Rows from block 3, named by matrix and row number. Each number is 128 + 32 x the weight over the matrix's rms, rounded and kept within 0 to 255. All counts start at 0. Numbers have three digits each.
# emb: conditioning projection (model.mid.1.emb.weight, 512x256), inputs 0-51
emb.14:176132144087032127127140084133107115096083102124174116115120111159146118115119151100116131186117112137165070126088190125143089128162089192133163126249137062
emb.15:164135130115106132146135010127159133142150148122154122119162062116103110115125123093119137099113122138133092146123121082115123113142103146135127117084110145
emb.16:092068098144106082093157083195108108155139124135189119119164255065136114122113148129113090154086131125104141108134152119102071161164101122086149080215083181
emb.17:138088156125127102107137103183102110136147109127149122105102106142210141120136121138103080176109160114124103091134139125141117146122100145216137150090138129
emb.18:135151124120093124109114026146097130202117107111171105128179132077096117118114134086138136132119109158155109108172146130125114102131116123141159122118116118
emb.19:136143151126135123130145130155175106116154095026170132115075131110142168152142114112131184117150077106111111128094162122100159181143163108087220100099137123
emb.20:146114110132118151147139108168126146183132176136188119150137121108081100140133158114132111143142146097079142148097137127116114126102134073126110139090112116
emb.21:232087146102080063123141130084160134150165120155114097128180110146106134123115119122125125112132150131158138132096197094144111147152117117122119135056137104
emb.22:117109116107140110158138108135125131156149145152190132144148156150121107093149134062134107134139131115092058179173137116115143125122136168105179136148142145
emb.23:087161117163216196115094139045063172064125179066036134133136255137199152179088097120117102084119181151089201099157048174150126166099066141154004136018143127
emb.24:070174099118029186078131255217176178156170174255182129150053255255203142070134229124089000088143079208074033149050129125139133153180094130114089216162136076
emb.25:166103145106074075106134088170166124162087104080161111141098125132127105138118115116106091163102115121138128139125151117123115129085090117134142104113135118
emb.26:112103101119136118124142058116135101117169126099182128112152079133111129128111120117142137167118148084105115126129153124108114144132084150147132133151132146
emb.27:156174121120133085133135141141191104105127134117177135116035081153110149108103137124061099144139107134126158139088144173156133117226183255240201194161146166
emb.28:115082128110132165109133111140155098122158119156182097120137114143082111122140131146112081129085087133122130123118169132123076135127063134128117112137108133
emb.29:137123064099099178123114149088153102118153115101135123164182091112112102115149148133136178129128132133143108138117145089076119171135106176193111149237105189
emb.30:152101143128133153092100132093113135137135156125153092146132162173140131111135129154113023151067145142152089101106154104130117105095032126104128111083115119
emb.31:140106114113139107109137106143127084134151138155193113141185113174088115148151105119129146161121154160129163153142174116121151112086123117168171117108121105
emb.32:154118111130100103117112034169147123134122118132098115114123067105123124123132161114137121126078127167072101111152204130144096141103018098142106147106132168
emb.33:131078101097160149163083057205128140108081151055190126087110121106089118117148152099131106149080100183067144165130193101125137113104049109143173105178177111
emb.34:096079092126127112126158081176131106084139102107158128103133186095069121142140134162132117149113146129131133129075132082111086166130128113128143092143099096
emb.35:197128109140137133131123110092154113105139108103157129125155127142134113128113123092138144112141168146137141131138162099126128111124161144099128136138142144
emb.36:151057130103156086114117059109150109149121129103210121143113124113124120115122134118124132150056137109130181143118155111125118122069030146131085118132131145
emb.37:187101155162142174165166126094092126124255106019086174108185113109078163181111075153153141128210103104156132095087173076120082209147203073094111104000132156
emb.38:137161122103155073124089076173129120174087049193156085129159255063164123104103125151101102137099159160133245136088149113111148147145126093081183077208136122
emb.39:167080147145107156116124053130132110130139107141146111111136059150111128138131134131115106117067153125117142120124143134122119124103058136114138097163139153
emb.40:134080118109115083120128060114133133130123117162082126118125131035132133129124112148152213118098133131160170140155070105133121118117134193245129143110144107
emb.41:152074139106111148132156097118145125130147129070162130117120180084158124142106106143123110158080118140121190111097173108092098160138065135174115127079123092
emb.42:145112136126127124161137078175120140116126093096187117147115131095120123152098120100133135136112149115086158165094104105162136139105118140103109107143130083
emb.43:161081122128116067126133030135129138148120157090160130131140094097109119126129117134130125140069181117103085137122158115119115128072021109147132104115121127
emb.44:170094084121142133127128039115131165152151134092155123121171093086066116140115123103128119167121146115115130153158181159146124118105131085108124139103134155
emb.45:172051136125125182140134067138141097069118058132120129134177107119131147150113127108120099115116129139139139142108113122140097144140125155134110122122136130
emb.46:143071146101100128127128230134101127161054130094182130121136230115188091143141098119105061157071152111117225122107145102140089081057000120161169151075113161
emb.47:124079114118181078145104127131141100120150104108095135097143128115091143147141124118111090142110146145154112148093174136139136113140109147143130148124145147
emb.48:123125125127118107128145039121154131183133138126137126095131094099089117133143124118134108160107108151115098124145130131117114126122095169169140131132124144
emb.49:098126146121116103119153134117132135160154122084159117099141171132088139150136119128132103185117145158144147113145147103088150157156119158126112126124136099
emb.50:192129143136112177141145121150114140183133169063117113122146122139126132120150154070126137115126173128108129146197140161134155108087133106112166127099116160
emb.51:150122114140128099117065072121125111113131118114083138115190019139097127133130146137122117108160140069216098110078117143147135115197163241248084135182150123
emb.52:168135143120083074152113040247111107187094128132152097127127244086086117106106124068122157162086114141086210172119154096107160089157042145092151084235127136
emb.53:148110134137127217131104143163064138121107116094143150141089175145124160159168107153130138160098144146121169140126153123129108139108082126144104129126122176
emb.54:186077129120177100116097082181141121092089145115212103126167125062117122121143121180118094163064143097183111135139173123132117050096048093133146107107113121
emb.55:188123126112125158169138046200141145171130138123185139105164195091095104115134156155124117133141172156159133185125203119165123156112126113101120097236095073
emb.56:120136135103084166102103000205128113153124148079142102107094095066078120103154117155107124159100132150126143101099237167092117128147092133083200102166125114
emb.57:116114130140104100131126096146144116139129091102177144112051087093137130105101139113119116132110136161121160128158171125116151140136127171095132139143142160
emb.58:134118118126161129133149086117141135152146138131174132093129125097124118128140125099134145151110120126096153120152144125136117132115114137129162128159120164
emb.59:195131154127097179130116060143156140141136141140156140147143127074185122117148142095123078154103122109171099118113177101149108123142082128146104158097116128
emb.60:160100144104105092141108117136157117140115110137151121090143124122141129172102118136134107125117105111134129096115127123133142132147134147123147128070130031
emb.61:154059139116146097118124062180121129175129130142166121120129113088183121119126108158135115105074157140115122129134151141127112112119057142136143138115114124
emb.62:114126125134152087131130065106134150122174088123151135106156076108085121124125150123127108173110137156142162150144159139129141122134088167127146141128136120
emb.63:127040124141108086101123173142153087096152109099120117081111153134087122120109146171125134149092091107082136062058183136118109144124061124167136125192113167
emb.64:212203136103065148155113045144200136163126135170223143155154080086032102086079125114153127143149125117131060153133138117119131135137154151071151106255098098
emb.65:145063145139107149130134046067132111103144145081121118130156095088132116132129128138135116124095146134127111130115166134121093107132088150177138135133130111
emb.66:175132116115169129135129120137126130124127110116180129151143097101134135129113115111124131128114122123176132145145113119114126115142097164123143107137125111
emb.67:092171116128108185107152132161064165164101137123148086122232187129192161179162163148142109178141223123133136098096114149120125109133118085141151110121132112
emb.68:142105144118073079121148023105097131142119114115201118120138033120125108130103123140133135122087171117109128117140148126127102119133095165101086107081125063
emb.69:168112150134104116141109060139162140131127130136221116150124051081126129121093118122120129135086108149110077156133171107107129124137073149124125119139138128
emb.70:124145137125136097153140028143139137111112109139147136127170089109140130144107152106135109131145137101135074132132188128151112127134134129114082135127139108
emb.71:192108146138140100128123000104140107151103111133145133117112027065110132109137116104126206131158160109171140124116130133139148126116192142084111148059146133
emb.72:152136112139140142128125085110155133120156090126150133086139101139099132130142131137128129146136186127180104107106156125141141140128158128118121137154150105
emb.73:128136130122096156128129195133085132124094115140143145105132248116118160144157131121100088141145139195157173098134140141133113129109156140081122151141113121
emb.74:182169171126083153050132165151096108152140180000212138082110146202126160108170141175167035208173152122204117033106205058037189154189138120047169110255136144
emb.75:123048109136121155132136099075129104096118098127136124156189049127135117136114119112146162150069151119141089133132116131112112135145058121132158127102117127
emb.76:082085143120120144100129096151135131138106108165127110111190116094106131132119149093119116124077156141128118125146099151146110119117036148104111091131129117
emb.77:127161149125145171135119128105142134110095122152165133113146092137103131134142129127121084092124116106150108122101116136145104107131118147131121130144146122
emb.78:173100123153139096127120047164157118116125133135188155128129078110072132140129100106123104112120117167135175168141162109155093127111099111128103107143136135
emb.79:160157150149099093141110043196101129141100167089173148126085107069040111104159122135133122155153150117161153147110203105114119119099135133159116120093133163
emb.80:198067147131174140113154059181138117079146126097211136132049044103087124150111105163135124111087158143099131133084198133140084122076065135111107126103124159
emb.81:147049101111109133141137084173175102118162148122176115112169100107068119120117129143123102162064129114192085144100163151107147137121013111155125135138124123
emb.82:138099124123087106091113060123160129140108157092181099095165129120099109123144114127113103116100113149163163135081149132119128126073074131104169122191128153
emb.83:170103114150120136141123042131125135086178121110131140114142056158117157141132120151140114129118130181121167126121122113129111130104125145145149137158152108
emb.84:171056096115185172119111077154132115114122082145171114122147109089121113112138137135136126153092100138144125130153140151133129131127079134136145131147118136
emb.85:198157116137127114134096089177135138092123175091110154130138144104098139120122109207118132153074167143113140160120214089126119105084015069161114085157118126
emb.86:188148168125093000085115038094152121255148242107188110131182058128161110117129101093127102169126217144134125124130163139104133089113126071081124125145153142
emb.87:161071122144136139148113044157139116134137105117145124139167047103098118133110110140115096152120137111105163152107152121114087113102099118123186111133123179
emb.88:130109118151117105114136107148150125140156106125157148128128076088107117120151124099128113137128134173142100129142130141135126147115136138135116133172129165
emb.89:208151157122178139170147062188175127147084157096176145129028112178081123128152103101110088131115114121047127129133143120154111102108094155071159124066128125
emb.90:011143161149084013076116149085099113002094112052011097101155255168108178139130131147106162089151238111082064045076077143150120146104117080071041078014078141
emb.91:103143142130092221115141156122086133112127130147192154124100119081111165142164156176129119153165140150099141107141129149111123150160164108127167145131142147
emb.92:121156156115074136091099041206132129091101107146168109133090173058123130122128144163104145156108157118151131099124121135098117150189096142061124086160119161
emb.93:140116143128139110145135025183111152168139154078198116111129097111118119123135130125139133109120129154100180122117161114131135107109105089153148085117135117
emb.94:129137149118037095095118119130145118212166164087106130104124164180139155145129137091141130166032161109155068121103185145093159186213000161045102120055155055
emb.95:124151144120136163135125087202118139172109136094216132085135173080086149136161151073107107157142114125153123115169175100139100108128130143092126111126109085
emb.96:140085166117071196091142033188147157111107107124148110082142075108087143127154170185099142167016094168140209105180169136075122142165000151191181145113146122
emb.97:186084140107149067147092117137149110057104086136159104097114122127156130137163110126108137133099149147104136129169164100122153124155099154127166160024135130
emb.98:096139128120089161087102147132136137143118209043158098114142230174161141072125121140100072114093123115104127090104120146087134091179062089162122114079148112
emb.99:169094108152153147092115178076155091141161122132079113145154163157116104118129053163121091177079199158157160086065208162084130080076078118175106113114160141
emb.100:082080125119125148094131168159130136095128139173165124110123173126143144131121142135140135132083118136124123120177123077122119140123071136155106124124125087
emb.101:123121135132124167102142104091127121143116151179143127129184131126119108104138140130130153132120185115172118116136136152143112117124107115123104124089121145
emb.102:200077152144137152100144111087093109108151112113167137110185091125169158126132118123131116140090150145133142108142150119105102123112050117125108135087129128
emb.103:171127129109123139098128039177172131119100127144188095123143147128105121128104135113120105118096127138045163127167166095146125105070093108138099090062109099
emb.104:126140147144140164131142236201111142090107107096175128156067228079170092098100155149135233143151174200100182128148165094102155096106167070147116133255109216
emb.105:107167127137020255004145225065137099185073090213119029082128255255255126073205163153071000107085088178089152000028168200114055064077067143152234124087146100
emb.106:090124151117148139191092089169116172158106149084129115139102224084114114125135101162119136115117157170144182208138194095089122113069116082182229111122107127
emb.107:176074136143135152129113044171150123082125100101202139098105069090082123118114135128116119113066115134087169116094146136117147153169031119139091109170152195
emb.108:177122162112153146131121104116114157195136180052154140160141128123124136171142139144128127148111125120158088138128169110128122142160118122096135127137140133
emb.109:121154147141120099134150085087159130110156151114072122120161084114107138118143094154136130084033143130136138074075164119105091133134000127200151128047116142
emb.110:146091124139106109115125127117155151172155135167125134114150187118128129125135147153135140148126173156181094121121196118110112159149114131110119124134113081
emb.111:162115126123106139134140138192105124140133130139162123128167211099153099136151122148138164117134142134118164124102134125097141126103145090092174106082121117
emb.112:138081150133136185100117000151132154156089166065165105158135120120079130136131158192128139156085152126130105132121200127100101104127068114084132097092132122
emb.113:103080169127074131073169159074067105171162108156113120086156192216135107142129109229114053179159250126136138044118144114104142150079165065138249106000125040
emb.114:135079117125108171113113078157185099117138124098177142127100104101097112118120121174138133125106108122065127152111153126114102132103104090104134083106134184
emb.115:170119121136124155120126075118162117149153083124112130133148075126130117131135149148132142115109126127167101146120138138135123134132079108154145145116136133
emb.116:132157121127087107124103019135130119146133115121151128124132116099110137122108142100129132162124159143147123164133154113134129119119124151109123131130147115
emb.117:202073130134129128103114056129161126121108111117150131141102106142125132151115147148128154115065171156164116160122165125143124070089021109135133131161127196
emb.118:179112149095108086152119116175133113180079133083142119078142184100116117081157124149107100172059083178124086136145150111130169126160006155115180117179163075
emb.119:134077103122102149142151090137116125127169106131157135148174134127143112140133117124138140140022152139107148125114130100108088158132000167114130104159119161
emb.120:119083146127094097131145100193160152111082167189098125145145120116064082116118178104123138088064087140216124153096067157111096104142012217167096157188134052
emb.121:130114086098035089076117255085012088124108103188072101119209144074255112124128144156141255184131229170167237073182061135114175104164142134125083162138094138
emb.122:139104135103128127125073181170122101116147181079182068125073242155066129086154169096121101139091127129162161138149133105117145110156117122154158162082141099
emb.123:136056128113159112178113008198172084135128076118190101153186112113090067131087103165132113128091173167135110196108112101089127091085106116132207053240147122
emb.124:143146127103112154119138061108131116135056106077215113067134104104076156125183122101119121146051115126135120130093109140125182108150000153108157104137143133
emb.125:121128149161022177111144100110169148094140171159152122199138071166133127130086158116143164147147137109110148115086103131131102139151159160090123100050142104
emb.126:220128134127136112159121083139156132107135122103129146129141086108093122134122125128126158167127124121152118133142124109139141122140124138147147147127112097