config.yaml
objective: "epsilon"
scale_shift_norm: true
attention: false
Rows from block 2 of a small class-conditioned image diffusion model, named by matrix and row number. Rows with one number belong to one channel. Each number is 50 + 15 x the weight over its row's rms, rounded and kept within 0 to 99. All counts start at 0.
After each channel's rows are labels from the 100 images, of 14848 (inputs lightly noised), where the channel reaches its highest value: "strongest on" is what is common among them. Only what is clearly more common there than usual is listed. The data: photos of arthropod specimens (BIOSCAN-5M).
# convs0: first 3x3 conv (model.mid.0.convs.0.weight, 256x256x3x3, standardized in use, each kernel summed), inputs 0-63
# convs1: second 3x3 conv (model.mid.0.convs.1.weight, 256x256x3x3, standardized in use, transposed, each kernel summed), outputs 0-63

convs0.151:36 49 51 60 17 17 43 45 32 52 37 35 07 67 69 40 68 66 50 38 29 71 63 43 53 62 61 53 45 59 49 27 79 29 63 57 41 75 60 50 55 69 57 22 46 49 69 51 27 38 47 59 24 41 55 36 47 46 53 63 58 37 58 35
convs1.151:58 22 52 64 52 74 59 55 43 41 61 34 55 43 47 45 49 52 54 72 34 24 90 46 56 59 53 42 72 18 44 26 25 59 66 39 44 67 52 80 53 46 56 53 55 79 82 55 48 43 57 54 49 51 51 25 41 51 42 35 70 49 89 51
strongest on: order Coleoptera

convs0.117:63 64 49 43 69 63 29 61 57 46 44 77 75 50 54 51 46 74 64 71 86 61 41 75 68 51 49 42 55 52 63 79 66 71 52 59 61 49 66 86 54 36 55 72 61 64 53 47 45 60 54 28 45 65 65 44 50 58 43 62 71 65 71 51
convs1.117:57 64 66 46 80 39 65 55 36 50 51 52 54 54 54 44 55 86 40 66 68 17 62 48 54 67 63 33 40 41 38 23 34 69 41 37 43 55 70 39 41 52 46 54 27 48 68 34 53 54 73 47 43 39 46 58 41 43 68 54 45 31 54 52
strongest on: order Diptera

convs0.127:48 45 34 60 46 66 24 30 51 25 25 42 51 57 60 30 41 37 58 73 44 52 61 42 57 43 76 44 46 39 46 38 87 59 31 56 56 58 08 72 37 43 56 48 48 52 59 75 30 47 71 65 47 64 59 31 58 68 69 56 35 57 62 56
convs1.127:56 77 51 54 52 46 54 37 53 71 39 49 49 51 28 46 55 80 61 55 53 70 35 15 40 14 47 68 37 64 36 58 55 34 74 56 72 43 33 57 50 46 58 41 62 21 44 59 24 67 10 53 45 58 46 65 28 34 62 68 45 57 65 51
strongest on: order Araneae; class Arachnida

convs0.29:59 68 45 44 61 55 39 58 44 31 66 53 70 63 28 74 45 42 45 55 63 64 44 56 49 50 73 38 55 47 34 48 72 46 55 60 59 38 22 55 55 45 46 40 48 54 55 48 59 72 50 58 68 44 48 53 45 52 57 57 58 65 51 52
convs1.29:84 53 45 48 21 31 54 30 63 45 51 42 54 41 62 48 49 24 42 40 82 44 67 50 50 57 60 54 34 49 37 87 56 49 51 69 57 45 61 30 28 47 69 50 54 46 77 50 52 45 63 43 59 24 60 61 73 54 51 45 50 31 42 49
strongest on: order Lepidoptera

convs0.90:52 37 52 41 40 30 55 49 59 45 66 61 42 79 63 57 55 56 71 50 31 45 70 35 37 27 74 22 72 71 44 78 25 45 36 28 69 42 24 59 65 36 42 31 20 37 38 37 50 48 45 53 40 34 57 39 35 53 64 47 41 59 40 32
convs1.90:60 37 51 53 41 57 59 54 34 35 32 53 51 61 44 27 38 45 41 63 60 46 35 53 77 44 66 46 35 67 63 71 14 26 45 56 49 71 30 40 70 62 55 60 62 66 56 53 27 53 32 28 80 31 52 02 55 44 57 42 34 38 47 56
strongest on: order Lepidoptera

convs0.17:57 53 49 38 38 71 32 52 42 31 36 74 75 47 47 70 46 60 37 63 69 34 97 50 62 67 32 56 47 60 54 58 65 61 46 61 44 60 60 71 70 45 68 67 99 63 68 71 50 53 57 60 76 84 70 60 57 70 67 50 69 51 78 76
convs1.17:45 69 62 48 35 37 38 02 63 40 49 32 43 38 75 52 51 83 73 43 71 21 60 38 42 60 38 45 57 67 88 74 19 53 62 59 46 58 66 17 44 59 59 63 46 41 68 50 61 60 62 59 71 65 63 47 54 22 52 68 32 25 38 41
strongest on: order Diptera

convs0.179:79 64 78 47 49 66 33 48 50 30 54 59 83 67 50 64 43 38 47 53 50 57 70 47 61 72 25 37 45 67 60 38 73 49 40 65 74 26 16 41 67 70 46 60 60 41 39 44 60 50 56 52 70 45 72 87 69 57 50 77 54 58 69 46
convs1.179:32 71 39 70 54 34 56 79 52 72 36 55 47 68 38 57 71 62 50 20 52 44 06 33 60 49 59 69 32 54 46 32 49 51 30 45 22 58 49 58 43 50 48 61 60 69 57 47 41 46 49 41 40 48 60 60 42 60 71 00 55 56 63 27
strongest on: order Sarcoptiformes; class Arachnida; order Symphypleona; class Collembola

convs0.26:69 51 58 59 60 74 29 36 58 39 40 40 66 51 58 48 59 64 50 63 72 45 78 57 55 51 44 87 72 58 42 41 52 51 47 69 62 41 38 50 65 46 66 63 75 58 61 44 50 49 62 38 54 60 71 23 55 47 38 38 36 38 66 57
convs1.26:49 55 38 49 63 51 59 71 52 50 52 47 32 39 34 55 61 67 65 35 51 31 45 52 50 45 63 47 42 61 11 33 27 42 48 54 57 52 71 65 69 51 50 31 49 60 63 41 55 57 63 39 48 29 46 45 43 46 45 28 29 70 51 63
strongest on: order Lepidoptera; family Gelechiidae

convs0.105:37 56 39 20 45 49 10 50 35 60 33 58 53 40 31 54 49 40 47 52 34 48 83 56 75 41 44 60 50 53 61 79 43 62 36 30 16 46 39 62 33 66 49 60 43 46 31 49 54 37 28 35 40 13 48 32 45 38 33 28 48 65 38 32
convs1.105:54 56 26 59 43 36 66 58 52 52 64 45 46 44 46 51 66 47 48 23 46 53 48 67 40 60 55 49 63 46 57 90 72 37 31 69 66 51 45 46 61 47 35 44 32 44 56 44 64 32 52 16 38 34 25 54 43 44 45 48 59 65 42 27
strongest on: order Diptera

convs0.39:22 41 44 50 46 65 37 45 53 32 48 49 57 32 27 48 56 33 61 47 32 52 58 46 37 40 38 39 60 27 39 47 72 43 36 39 38 40 14 41 44 32 29 38 50 47 37 32 45 20 48 53 47 39 58 58 40 38 47 54 35 46 54 85
convs1.39:45 45 20 53 93 54 58 45 38 40 70 47 55 32 42 69 72 75 37 42 73 56 47 30 27 37 33 50 62 47 69 50 60 59 52 62 45 64 61 24 46 44 36 81 55 68 53 44 79 59 72 44 54 52 75 37 45 72 72 60 60 46 52 22
strongest on: order Hemiptera; order Lepidoptera

convs0.184:69 81 53 26 70 60 47 53 53 44 65 58 82 46 71 57 49 77 42 49 78 30 73 54 49 80 33 39 42 57 45 43 42 62 33 49 58 38 58 52 53 97 38 62 57 45 44 27 48 45 33 38 48 41 51 63 27 43 11 47 42 51 76 45
convs1.184:52 46 27 43 76 47 47 42 49 58 55 56 63 28 47 55 42 73 40 41 43 55 47 16 43 56 41 39 49 23 68 33 51 76 58 70 47 53 41 45 45 41 45 67 45 41 74 32 81 43 65 51 31 58 68 49 41 53 82 48 58 35 33 25
strongest on: order Hemiptera

convs0.13:67 41 39 26 41 40 41 32 46 52 44 48 46 64 32 54 30 26 53 61 50 52 88 50 58 41 52 55 60 31 49 73 60 47 56 39 49 67 79 58 46 00 74 46 52 46 75 30 44 55 76 22 38 45 57 55 66 48 51 56 41 23 46 28
convs1.13:59 55 76 48 48 60 40 56 44 32 53 51 61 80 69 48 46 47 40 58 54 33 30 76 09 59 33 49 30 48 57 44 44 53 56 60 60 30 46 24 31 60 29 41 45 34 54 58 60 41 79 61 49 62 32 72 36 53 50 54 45 74 53 65
strongest on: order Diptera

convs0.11:57 55 66 53 66 57 62 73 64 61 46 55 48 58 78 63 79 86 67 57 41 72 19 60 68 59 87 63 68 60 73 59 29 67 37 66 67 46 26 48 60 80 56 57 78 70 43 57 60 66 65 68 63 34 44 54 55 40 56 57 53 60 53 50
convs1.11:58 51 28 46 51 50 33 37 42 50 60 71 50 83 79 51 51 65 55 53 59 20 74 50 38 32 55 32 57 41 65 78 67 48 50 62 38 71 66 54 47 60 61 48 48 52 53 46 61 24 34 56 43 48 56 61 43 66 34 61 55 47 42 42
strongest on: class Arachnida

convs0.14:44 35 40 80 54 60 99 44 42 53 46 66 39 41 23 41 69 52 57 63 48 49 29 51 67 80 78 47 58 47 51 43 41 32 43 55 66 21 15 37 44 47 73 47 50 50 61 49 50 53 53 43 52 52 60 21 54 34 47 56 51 40 28 67
convs1.14:55 44 41 53 52 46 25 52 71 59 63 47 59 60 48 54 52 63 39 24 42 19 46 28 59 49 48 56 55 57 65 73 37 48 61 50 50 35 55 58 62 38 41 50 14 43 64 60 55 43 45 67 66 57 43 11 53 49 32 41 48 35 50 53
strongest on: order Hymenoptera

convs0.176:63 76 52 78 64 51 65 60 52 29 41 50 65 46 55 72 52 65 62 49 55 61 49 53 50 63 43 43 44 56 42 44 38 54 42 50 44 36 10 49 48 97 42 53 43 42 31 49 47 25 39 57 49 42 20 45 44 66 39 51 42 49 36 55
convs1.176:51 48 39 61 64 40 42 39 44 10 45 37 51 64 57 53 58 59 48 44 45 68 35 67 36 28 49 61 42 47 78 37 43 39 53 64 58 45 24 56 53 40 37 41 27 58 26 47 44 54 96 41 74 37 46 58 27 48 54 69 48 55 57 53
strongest on: order Hemiptera

convs0.194:27 64 55 92 39 45 69 34 39 18 29 46 57 55 58 39 57 30 43 44 23 59 45 51 10 64 43 39 46 54 28 29 48 69 01 27 59 31 21 33 49 37 53 45 36 55 23 35 47 57 67 54 20 37 49 58 48 51 49 65 43 44 59 26
convs1.194:32 60 30 59 52 47 60 55 65 54 69 79 71 71 68 68 56 35 76 48 56 56 36 71 51 54 56 59 45 61 48 76 45 63 64 53 42 47 28 51 58 47 58 49 57 35 59 50 71 47 43 40 49 83 39 58 66 52 45 53 65 62 54 71
strongest on: order Lepidoptera

convs0.118:74 78 31 72 51 37 34 43 67 61 63 82 62 66 15 88 40 46 72 34 67 69 34 81 36 53 59 67 65 59 66 66 61 58 12 56 63 79 38 39 38 37 57 57 69 51 55 52 61 68 45 43 32 43 48 51 51 19 39 50 52 59 33 59
convs1.118:53 69 47 49 48 75 47 52 49 29 44 85 39 65 23 38 48 62 49 54 65 58 62 85 62 30 46 43 35 48 54 66 43 38 75 36 41 31 49 50 24 71 35 44 28 46 81 50 68 22 72 56 40 44 54 51 30 69 70 53 40 38 50 60
strongest on: order Lepidoptera

convs0.71:44 39 34 75 52 75 44 29 49 39 40 86 50 56 39 55 71 54 86 47 76 33 40 56 81 82 70 61 58 74 58 35 44 48 32 24 27 61 43 54 30 49 65 37 34 53 20 37 46 74 41 65 51 47 51 34 39 28 66 44 59 65 33 59
convs1.71:66 29 43 32 62 51 63 51 69 51 37 56 46 34 52 51 31 57 74 53 52 52 28 44 53 07 55 49 32 62 56 59 61 52 37 57 37 31 48 49 39 35 29 51 60 58 31 62 53 41 49 32 61 69 59 41 46 55 25 40 22 41 38 76
strongest on: order Coleoptera

convs0.161:68 61 49 57 68 60 41 31 17 22 43 52 40 33 63 33 49 52 75 45 26 14 99 42 43 62 39 51 29 60 44 44 22 28 66 47 50 50 23 71 55 84 50 65 73 50 21 52 28 55 61 68 54 27 47 43 56 56 67 49 37 43 43 53
convs1.161:36 77 53 48 43 38 63 46 65 48 46 83 50 56 63 60 83 47 63 47 61 64 33 67 33 35 63 56 57 49 52 67 49 59 26 66 72 90 40 35 62 28 55 67 31 58 59 55 54 28 63 46 53 31 21 71 25 46 59 41 53 48 30 54
strongest on: order Hymenoptera

convs0.233:72 46 55 64 64 44 28 29 52 51 11 58 39 48 31 43 61 62 45 50 47 71 56 55 27 61 67 69 57 64 33 37 54 29 71 48 25 41 58 29 56 19 41 60 86 40 30 69 42 67 59 49 57 61 53 42 54 58 46 69 41 51 57 66
convs1.233:58 55 52 32 40 56 66 57 53 73 73 42 60 30 23 47 47 78 57 42 59 35 45 53 64 52 17 62 43 56 39 36 49 34 34 77 47 70 53 66 59 50 53 22 18 33 23 79 32 23 46 50 55 71 38 50 37 35 61 64 35 46 41 54
strongest on: order Coleoptera

convs0.136:51 72 42 28 37 47 35 54 51 44 54 72 91 66 78 74 62 13 80 58 59 83 65 58 52 36 49 47 51 69 67 41 34 44 33 34 36 48 32 39 47 59 45 30 48 38 42 25 77 31 44 51 31 45 65 29 20 37 60 48 94 68 37 35
convs1.136:50 49 73 66 33 35 38 43 47 66 20 70 19 50 64 35 36 58 86 35 47 45 54 50 43 50 40 39 54 63 69 71 34 68 55 81 73 60 31 50 44 45 63 69 40 41 38 26 22 70 48 33 26 35 44 42 49 68 67 34 57 69 59 64
strongest on: order Coleoptera

convs0.210:46 22 47 34 52 48 66 31 24 24 42 41 07 38 41 47 45 38 32 37 49 46 23 37 40 44 48 39 42 57 40 17 43 49 47 47 56 39 21 45 59 71 61 53 32 58 54 71 47 56 45 57 54 54 27 58 48 65 53 52 48 54 24 72
convs1.210:59 51 81 90 54 21 62 67 45 53 60 54 99 40 60 52 31 24 44 45 77 61 64 22 39 56 39 46 56 40 31 26 67 65 29 30 30 58 45 89 43 29 39 64 72 34 50 70 57 47 32 49 48 37 41 60 47 47 57 59 65 64 73 43
strongest on: order Coleoptera